A small CTC audio transcriber, trained from scratch.
Data: trained on read English sentences (LibriTTS-R), 15625 training examples, 114.7 epochs.
Rows from block 4 of a small CTC audio transcriber, named by matrix and row number. Each number is 128 + 32 x the weight over its row's rms, rounded and kept within 0 to 255. All counts start at 0.
After each channel's rows are labels from the 100 clips, of 14848, where the channel reaches its highest value: "strongest on" is what is common among them. Only what is clearly more common there than usual is listed. The data: read English sentences (LibriTTS-R).
# conv: width-5 conv, dilation 3 (model.blocks.4.conv.weight, 320x320x5, each kernel summed), inputs 240-319

conv.203 [189 145  98 144 125 139 212 186 114  98 110  62  92  70 148 165 127 112 138  94 143 114  95 120  74  99  45 128 104 101 115 122 116 167 151 142 119 102 141 224 166 130  95 124 115 169  92  92 102 163  86  88  93 185 138 125 125  84 184 118 100  70  67 170 177  98 173 155 174 156 153  43 170 150 177 173 132 124 137 144]
strongest on: the word "with"

conv.266 [ 95 124 123 188 106 101 210 176 118 104  57 127 123 150  97  97 192 135 140 189  91  97 132  90  66 166 190 143  75 154 171 157  70  74 164 154 143 126  78 105  74 141 155 126 124 182 137 153 136 106 104 169  93 157 128 155 119 103 149 172 147 120 192 134  94 157 119 111 143 192  87  83  64 137 194  57 114 128 114 140]
strongest on: the word "was"

conv.108 [ 75 133 148  83 140 217 131 106 160 123 114 113 218 164 169  83 183 149  78 191 208 137 126 121 141 138  90  88 131 160 130  99 152 153 121 102 122 126  73 110  89 148 141 157 146 166 100 124 150 118 188 154 131 160  83 118 140 148 135 121 127 124 105 117 171  87  92 187 126 134 138 132 128 124 113 101 151 135 110  84]
strongest on: voice: male

conv.141 [143 118 179  71  59  85 102 138 133 107  73  99  94 141 111 116 110 121 126 120 124 140 130 113 105 128 113  54 101 127 131 114  83  99 108 136 153 114 122  92  73 163 155  82  94 101 181 115 123  70 158 100  79 123 102 145 101 112 136 128 114 187 146 176 170 174 121  92  45 146  76  55  41 174 148 150 151 111 105  76]
strongest on: the word "not"

conv.156 [ 91  94  78 144 197 189 100  67  56 138 128 184 160 124 180 205 159 106 150 128 121 132 146 127 125 102 155 142 151  99 150  66 149 148 163 135 142 184 137 182  77  90  55 210 101  93 144 156 156 160 142 131 158 124 138 158 103  69 130 129 162 100 104 138 108  59 120 118  61 119 157 136 178  35 116 121 162 130 118 119]
strongest on: the word "for"

conv.16 [147 163 102 151 128 130 128  43 129 127 146  67 109 120 123 159 111  60 110 117 123 112 139 149 127 103 135 120 170 141 109  73 102 171 112 158 133  94 130 146 130 104  81 100 103 115  93 100 181 162 167 149 177  86 143 123  99  82 147  68 140 115 152 145 102 105  66 108 122 193 158 127 134 139  85 110 112  77  99 150]
strongest on: the word "was"

conv.262 [142 103 132 121 152 100 117 127  60  71 159 102  48 190 120 150 144 150  89  98 107 165 124 114 116 138  97 161 134 104 128 166 113 141 198  92 104 142 111 122 159 129  69 126 111 127 182  97  65 100 100 190 117 127 148 130 137 133 168  88 127 109 143 120 137 165 208 108 166 100 153 119 152 140  74 136 116 123 152 120]
strongest on: voice: male

conv.148 [112 206  90 200 157 157  67 171 115  98 110 152 110  89  72 148  96 103  94 150 175 174  89 151 191 126  93 128 114  83  89 169 141  93 121  99 118 114 162 148 125 100 116 139 194  98 173 139 145 125 124 173  87  64 135 125  55 149 150 198 127 111 102 119  99 127 126 119 117  77 146  79 122 123 147 117 184 109 122 134]
strongest on: the word "not"; the word "could"

conv.60 [108  37 153 126 112 145  83 190 194 129  92 146  94 144 126 111 121  98  92 143 210 109 146 153 114 111 155 113 126 163 114 147 165 137  89  71 122 191 199 148 127 109 141 140 172 167 198 102 150 181 111  77 104  97 168 144 128 161  88 191 141  95 122 138 134 150  84 130 130 126 122 183 170 157 185 154 108  95 103  81]
strongest on: the word "not"

conv.178 [102  96  88 156 128 130 106 166 114  88 166 117 138 126 111  98 142  95  82 166 136 102 105 103 109 104  83 206 138  81 136 142 155 137 121 156 134 153  81 166 135 126 137  71 135 118 171  78 184 144 144  83 116 104 146 153  99  78  45 123 113 128 187  81  82 129  91 123 153 114 146  64 129 172 128 169 137 128 123 199]
strongest on: the word "was"

conv.234 [102 146 157 107 113 189 114 102 131 135 116  54 106 151 107 143 209  66 129 115 178  96 155 149 160 169 133 138 112 159 106 177 158 152 131  66 115  83 212 133 141 198 175  74 127  88 114 123 152 147 130  94  85 162  96 167 141 150 136 142 190  81 129  66  71  81  90 123 171 144 171 122 103 106 139 140 150 161 135 147]
strongest on: voice: male

conv.298 [ 65 105 164 121 109 166 122  76 127 128  98 113 150 121 156  70 150 123 121  69 145 119 156 174 161 133 172  74 147 131 123  89 121  79  92 155 131 136 169  92 120 132 116 169 168  95  81  78 131 117 201 126 138 126 135 103 166 187  99 116  61  96 120  96 119 112 101  98  90 146 136 162 140 104 173  70 126  93 118 115]
strongest on: voice: male

conv.71 [135 116 119 200  81  90 137 163  75  51 100 142 165 167 119 179 104 133 128 130  93  65 117 103 131 117 167 112 107 143 121 131  95 147 129 169 109 141 156 146 147 174 127  83 145 149 168  78 137  79 162 152 142  96 153 119 130 150  86 129 204  99 192 140 116 124  93 164  74 147  74  94 125 103  99 148 104 105  97  77]
strongest on: the word "not"

conv.162 [148  84 121 109 185 129 125  89 140 177 108  97 145 127  78 110 111  77 150  57 110 115 112 116  91 107 126  83 142 145  99 101 136 117  88 160 144 117 122  96 140 146 106 123 109 151 122 147 172 131 148  77 142 202 122 102 116 141  60 123 117 135 134 139 138  91 133 150 137 117 120 163 122 128 131  97 158 121 134 142]
strongest on: voice: male

conv.261 [110 154 145 124 124 173 154 123 167 105 148 116  93 150 198 199  62 145 142 153 163 156 138 122  95 120 166 124  90 197 110 114 125  30 152 210 153 142 178 107  82 112 107 164 137 120  93 141 115 169  87 147 164 132 158 148 118 152 105 139 111 120 105 142 134 131 134 122 173 143  64  82  71 141 106 102 185 141 112 130]
strongest on: the word "was"