python train.py --input="log_mel" --vocab_size=32 --activation="relu" --kernel_size=5 --widths=[320] --optimizer="soap" --beta1=0.95 --eps=1e-08 --precondition_frequency=10 --max_precond_dim=1024 --merge_dims=true --final_lr_fraction=0.01
Rows from block 4, named by matrix and row number. Each number is 50 + 10 x the weight over its row's rms, rounded and kept within 0 to 99. All counts start at 0. After the name is the row's rms in percent of the matrix's.
# conv: width-5 conv, dilation 3 (model.blocks.4.conv.weight, 320x320x5), inputs 120-149, a 5 kernel for each
conv.50 097:56 58 51 26 44 45 37 54 75 62 63 46 63 51 49 26 52 39 55 44 42 44 58 38 61 52 28 38 57 64 46 50 54 46 40 51 56 31 55 42 35 60 53 54 51 45 32 52 44 43 68 30 67 28 40 51 53 46 38 61 43 59 36 37 40 45 40 44 44 28 66 49 39 53 45 32 52 40 45 44 54 38 49 50 30 43 64 53 44 64 46 38 49 50 51 51 67 23 59 51 52 53 57 47 65 58 51 46 47 55 20 37 56 45 47 57 82 44 47 50 27 63 42 67 54 40 48 42 40 37 63 42 41 55 57 56 41 44 45 45 48 71 38 48 50 42 67 35 48 37
conv.51 098:41 29 58 53 67 34 53 52 26 46 40 61 46 52 57 53 34 68 57 77 39 55 53 50 67 47 49 57 49 62 44 34 65 46 59 52 21 64 49 46 59 40 57 47 56 41 55 78 42 55 48 51 45 55 47 48 62 55 74 67 51 43 66 46 63 52 51 50 57 54 39 47 51 35 62 45 50 39 55 51 37 64 51 56 48 57 46 46 54 45 46 60 51 42 59 49 46 59 40 56 52 36 59 65 52 47 56 50 64 51 41 35 40 49 57 47 31 32 38 49 64 54 77 55 45 43 54 35 65 36 53 22 32 35 53 42 68 61 60 42 53 55 53 60 34 61 44 44 42 52
conv.52 098:54 53 61 39 38 44 48 41 39 60 49 47 26 36 46 50 43 45 53 40 52 51 55 50 51 48 39 46 62 49 44 38 53 46 70 49 47 47 62 36 52 46 31 49 53 39 36 38 51 51 36 36 31 36 49 50 47 60 56 57 43 42 39 50 51 50 68 66 44 48 66 49 68 58 61 61 48 63 64 66 43 66 42 49 48 46 48 47 56 58 62 59 38 62 46 45 44 57 57 74 49 59 43 53 50 53 52 36 45 42 32 33 56 49 50 53 51 50 58 41 38 34 45 51 45 53 54 27 61 29 55 42 57 66 59 53 33 42 37 34 50 55 47 53 46 46 30 35 70 44
conv.53 104:46 64 37 33 45 55 60 52 51 50 53 77 47 48 48 43 59 38 44 43 63 48 44 65 23 57 36 50 48 58 62 40 38 51 37 47 46 60 36 46 44 41 53 52 47 57 37 45 50 57 53 45 51 51 46 60 39 54 49 57 61 70 54 49 58 44 55 43 52 73 38 54 45 58 40 30 37 54 47 53 53 30 39 46 31 51 60 49 40 31 56 36 60 34 40 43 57 47 49 45 42 38 65 57 39 45 47 44 36 39 40 54 42 67 48 44 55 51 52 42 76 38 43 50 38 66 41 48 40 39 45 38 35 52 46 36 45 40 54 42 31 40 48 54 49 33 38 42 45 44
conv.54 103:43 41 30 59 63 49 55 42 52 53 51 44 37 49 44 51 39 40 48 39 67 69 53 35 49 44 51 49 46 52 42 40 59 40 28 56 56 49 59 40 46 68 47 45 61 60 57 56 54 35 44 45 54 59 76 47 34 52 48 41 50 61 56 45 34 49 67 61 47 50 59 58 40 59 51 48 55 48 48 51 48 52 37 48 40 60 35 39 49 55 60 66 53 38 35 60 38 50 25 59 60 62 52 48 27 62 47 42 43 55 56 55 61 42 54 51 43 51 31 54 67 45 40 45 51 66 57 61 49 66 59 42 41 65 33 59 43 48 66 69 60 34 37 44 52 39 46 33 63 46
conv.55 100:55 45 49 63 29 44 52 37 57 41 52 55 47 51 44 37 39 56 57 54 64 46 50 55 55 53 46 42 53 45 44 61 60 61 44 41 39 48 46 57 64 51 43 60 46 36 41 49 41 66 46 57 63 33 61 55 48 41 42 50 58 62 67 56 52 47 48 67 46 52 54 76 37 51 33 60 44 56 58 47 50 54 45 51 51 61 60 60 50 54 40 48 56 50 59 27 51 57 51 26 41 52 67 49 46 64 47 49 30 50 35 34 60 71 58 42 53 46 33 51 55 48 30 46 65 50 45 51 66 44 43 43 57 49 47 80 54 48 57 73 33 55 58 56 46 55 47 50 66 39
conv.56 098:46 47 52 54 47 58 44 54 44 53 50 51 54 45 68 53 57 43 52 44 52 44 46 33 68 39 41 56 57 49 29 62 37 54 43 48 53 62 54 49 41 74 56 53 39 56 69 43 56 40 51 49 40 53 58 56 53 58 37 53 43 47 49 58 45 49 39 37 43 60 74 61 38 44 78 51 42 71 44 44 42 59 35 59 43 42 29 35 63 51 48 49 53 57 58 44 49 55 45 58 55 51 37 47 39 40 44 55 53 64 65 47 48 44 48 52 57 39 43 42 37 44 26 56 40 54 46 44 45 59 39 48 52 60 44 61 40 50 63 41 56 33 38 56 50 66 38 47 50 50
conv.57 101:32 56 43 62 32 52 30 57 50 36 62 51 62 48 27 49 53 51 56 49 31 56 37 80 46 60 41 45 34 60 44 58 46 46 53 52 47 49 61 52 47 43 48 50 43 53 47 34 50 44 63 54 45 65 41 45 46 62 48 47 46 39 36 50 52 53 40 53 32 41 44 55 61 44 55 53 60 38 52 62 29 65 56 46 51 54 40 61 34 45 43 51 47 33 39 44 69 51 62 35 41 60 68 35 39 49 51 27 61 53 58 39 52 47 39 53 48 45 68 33 50 68 46 42 42 34 72 54 51 51 35 52 45 47 53 51 42 41 48 59 53 42 43 64 54 49 34 61 35 49
conv.58 102:27 59 45 46 46 39 51 45 55 44 49 46 65 46 55 39 49 76 57 76 48 32 55 41 63 52 53 64 62 62 58 49 58 52 38 61 43 60 31 58 39 70 45 49 51 37 46 65 43 53 61 45 46 66 48 55 56 47 60 39 42 48 52 50 44 32 49 61 43 42 58 34 39 37 57 42 59 53 59 49 61 38 55 53 50 49 45 36 54 57 50 44 40 48 63 42 51 46 48 57 38 54 41 57 40 36 49 58 56 57 43 59 55 49 54 49 45 52 30 46 44 55 66 39 55 59 44 41 39 49 62 53 37 58 59 44 54 61 60 41 42 56 51 55 37 52 42 59 56 50
conv.59 099:67 37 64 50 54 52 37 44 42 45 60 41 31 38 32 61 43 56 61 64 49 43 50 36 55 52 61 37 43 41 73 53 54 52 39 45 47 58 56 42 32 47 41 61 38 61 63 57 37 42 42 54 37 26 52 47 62 67 38 44 44 41 39 60 54 64 53 61 49 57 69 46 55 52 63 47 51 78 35 65 43 53 31 56 55 41 41 73 45 69 47 70 41 64 51 44 57 40 38 54 42 45 67 52 43 49 60 55 48 53 50 58 45 60 54 51 49 60 51 54 53 52 30 48 63 52 41 32 59 52 53 41 65 51 53 44 72 42 41 42 53 53 57 53 46 46 46 38 55 49
conv.60 098:46 53 42 41 51 53 51 66 51 39 48 48 33 55 43 53 49 39 49 59 41 54 42 45 34 61 43 44 47 52 44 49 34 49 59 53 45 42 59 56 49 39 41 54 52 54 38 44 53 50 60 56 38 46 48 55 46 10 50 50 65 48 50 59 47 51 39 50 48 41 48 44 41 52 53 45 50 51 56 52 30 62 77 39 37 48 48 48 51 49 52 35 43 49 69 40 59 54 52 53 54 48 51 52 55 60 31 53 51 54 53 28 39 54 41 48 40 60 51 46 50 50 34 52 44 53 65 73 38 51 51 51 40 49 59 58 49 50 55 63 52 40 70 50 42 54 38 34 54 51
conv.61 099:55 41 38 57 58 32 77 65 62 50 55 68 19 44 49 67 42 54 37 52 24 42 64 41 73 61 41 47 48 52 51 29 54 36 46 50 47 69 58 41 56 51 53 60 48 41 42 63 60 37 39 55 51 59 47 59 44 46 47 61 57 75 56 42 43 43 52 69 39 49 44 73 69 56 54 49 48 47 58 47 66 52 41 42 45 71 64 59 64 38 40 40 39 56 46 51 48 64 40 55 53 46 48 51 41 44 53 47 54 42 54 55 63 41 56 48 43 24 44 54 51 55 44 42 55 48 45 61 55 63 47 38 42 56 58 56 54 32 51 60 44 47 55 37 49 47 46 62 29 44
conv.62 100:53 47 51 51 45 38 42 68 41 59 43 55 41 55 46 38 47 63 58 36 32 51 62 52 53 47 67 56 45 44 40 62 45 55 45 39 55 55 55 43 56 45 33 37 50 44 52 44 49 41 52 40 65 42 34 44 63 77 30 53 50 44 57 59 61 40 40 54 48 54 34 51 51 44 52 53 47 55 56 51 37 61 51 51 44 40 57 41 30 38 50 25 54 53 45 33 48 60 51 52 52 55 41 58 46 36 40 54 57 49 29 48 63 61 53 33 59 43 42 47 57 58 53 47 50 37 31 57 47 48 46 56 47 50 39 59 55 37 58 32 58 53 55 53 40 43 55 46 44 29
conv.63 098:50 44 45 40 68 62 68 45 45 52 60 54 62 47 51 55 54 40 41 46 39 55 39 49 69 45 43 45 48 46 43 53 61 33 36 41 46 51 61 44 48 49 48 55 61 51 58 46 43 42 56 57 57 42 30 48 59 46 68 43 59 46 51 64 43 65 51 29 42 36 45 73 48 63 43 35 26 45 57 44 33 57 35 54 39 52 42 48 77 70 50 50 33 55 41 62 52 33 56 59 40 51 56 48 53 62 41 54 38 54 36 48 33 53 40 59 51 37 52 44 41 42 48 39 59 77 51 41 45 29 57 37 71 46 54 54 66 61 59 52 71 44 52 40 60 47 41 53 35 39
conv.64 101:43 68 54 44 63 45 54 38 58 35 59 45 63 62 41 47 44 41 44 56 30 52 54 72 28 48 57 43 58 53 46 34 54 56 48 49 48 77 45 49 40 56 59 60 67 36 60 25 40 46 46 56 43 57 48 40 61 37 47 52 51 50 65 56 65 45 55 37 49 50 58 52 48 58 49 59 52 47 46 62 70 37 54 48 58 50 52 50 71 37 46 64 39 53 47 71 46 56 48 45 50 49 72 45 46 37 53 42 40 57 62 54 49 57 52 60 66 60 36 39 47 37 54 36 58 47 62 37 55 54 51 59 42 48 47 35 48 55 59 47 35 51 54 54 54 56 37 26 51 49
conv.65 099:67 50 46 37 42 40 45 40 43 55 49 52 26 40 52 40 46 49 45 37 60 58 58 35 54 51 52 37 60 65 73 62 72 43 66 51 67 34 56 34 53 54 64 35 37 60 51 41 51 63 62 44 41 38 50 53 50 64 74 55 72 44 68 55 57 51 38 49 63 48 40 57 38 48 51 48 39 52 59 44 49 66 52 39 48 61 75 37 49 52 59 44 55 66 37 72 58 43 38 41 50 58 44 47 39 28 47 61 49 62 50 58 60 57 71 35 50 50 61 63 46 68 56 48 31 43 53 40 68 49 43 65 45 38 47 86 41 46 53 43 49 47 29 43 55 38 50 47 60 50
conv.66 100:55 50 43 52 46 47 54 51 36 32 61 50 31 48 52 53 41 62 53 43 55 60 62 65 49 47 57 52 50 48 55 40 42 39 24 49 40 63 43 73 46 50 56 39 47 36 60 39 44 52 45 59 36 61 45 43 79 47 47 44 49 59 80 57 35 34 54 60 55 48 56 60 48 48 32 62 45 51 34 39 54 48 53 52 49 47 57 36 46 46 43 47 54 55 66 62 41 44 40 50 36 55 47 56 47 61 62 69 47 55 38 59 44 44 56 62 21 39 54 35 34 51 57 47 44 44 49 46 58 57 36 52 52 57 75 40 32 60 43 53 32 48 50 38 33 53 60 47 36 45
conv.67 101:14 40 62 52 59 54 57 49 43 54 58 59 55 53 40 49 61 55 49 51 38 63 42 51 47 44 60 49 57 40 39 61 53 29 60 57 38 44 56 65 54 55 67 60 40 64 60 34 49 46 63 56 49 53 38 59 49 51 49 46 46 45 55 50 58 46 53 45 35 46 46 43 28 43 40 46 57 48 53 59 58 68 59 45 64 39 58 50 40 36 52 45 50 53 43 49 53 57 35 41 35 54 55 40 58 55 59 60 63 46 42 59 53 36 62 58 60 40 31 54 60 65 43 70 47 40 43 58 34 45 46 45 48 62 42 70 51 50 55 66 71 44 58 45 45 71 53 54 51 49
conv.68 101:39 51 38 51 35 61 65 43 46 44 46 54 47 46 42 61 61 34 56 56 47 33 58 42 61 46 46 47 58 50 37 61 56 43 54 52 51 58 66 41 60 52 53 39 37 65 51 52 59 53 57 45 57 38 49 54 53 71 62 31 53 60 49 48 36 48 65 42 49 50 44 69 41 50 45 43 58 72 49 62 85 52 43 34 56 57 52 43 40 42 58 47 28 63 42 44 49 56 64 54 41 55 34 44 64 66 60 59 47 50 56 49 62 26 52 42 52 60 56 55 69 64 49 49 58 53 44 43 10 54 34 54 54 55 57 39 50 55 57 51 42 55 41 59 37 62 47 59 58 54
conv.69 102:37 47 63 39 55 46 41 53 50 68 47 50 84 41 49 56 37 41 56 61 44 49 56 37 66 35 51 50 34 47 46 50 54 48 53 64 48 38 55 58 48 57 42 77 39 58 53 70 58 49 45 34 50 49 53 31 42 54 55 53 47 42 36 54 53 50 63 40 32 40 48 55 55 46 53 51 38 38 54 61 48 50 43 58 49 57 38 51 54 60 55 54 59 31 50 28 62 49 38 69 49 74 48 41 29 42 52 57 33 38 67 44 62 44 53 57 54 41 50 48 56 47 50 39 49 36 51 54 31 62 51 39 53 55 53 41 48 57 67 58 60 40 48 59 64 56 35 69 48 60
conv.70 100:46 47 53 54 40 41 55 61 49 67 60 47 53 54 37 56 46 44 61 49 46 55 66 56 43 36 37 48 36 50 34 29 58 38 50 61 81 60 44 73 63 46 60 44 40 44 68 39 52 38 50 40 57 43 49 41 43 42 36 48 40 60 43 44 33 61 50 44 38 50 40 31 54 45 43 48 47 72 38 51 57 38 43 32 43 51 46 57 52 44 50 59 70 33 57 43 56 57 42 53 58 50 71 52 60 31 62 60 61 47 47 45 38 44 50 50 43 42 49 42 55 52 48 49 48 65 32 34 60 64 57 49 57 43 49 59 37 43 52 60 47 67 51 41 44 36 44 49 32 55
conv.71 102:36 29 43 74 57 60 44 53 50 63 33 58 39 46 53 52 60 59 48 34 34 54 46 47 55 49 57 59 41 35 49 53 60 60 59 31 50 36 55 37 45 53 50 43 48 54 37 67 27 36 40 58 51 66 44 45 45 42 64 49 38 52 38 51 51 37 56 55 33 29 56 40 64 41 41 51 62 62 41 63 55 59 57 32 44 59 40 49 52 40 52 53 70 24 39 63 64 35 80 51 62 50 38 41 56 24 62 45 71 45 82 54 49 52 49 61 67 36 49 47 49 50 58 29 57 62 49 72 33 50 53 46 56 60 41 55 56 58 64 41 57 48 56 43 48 55 48 64 54 58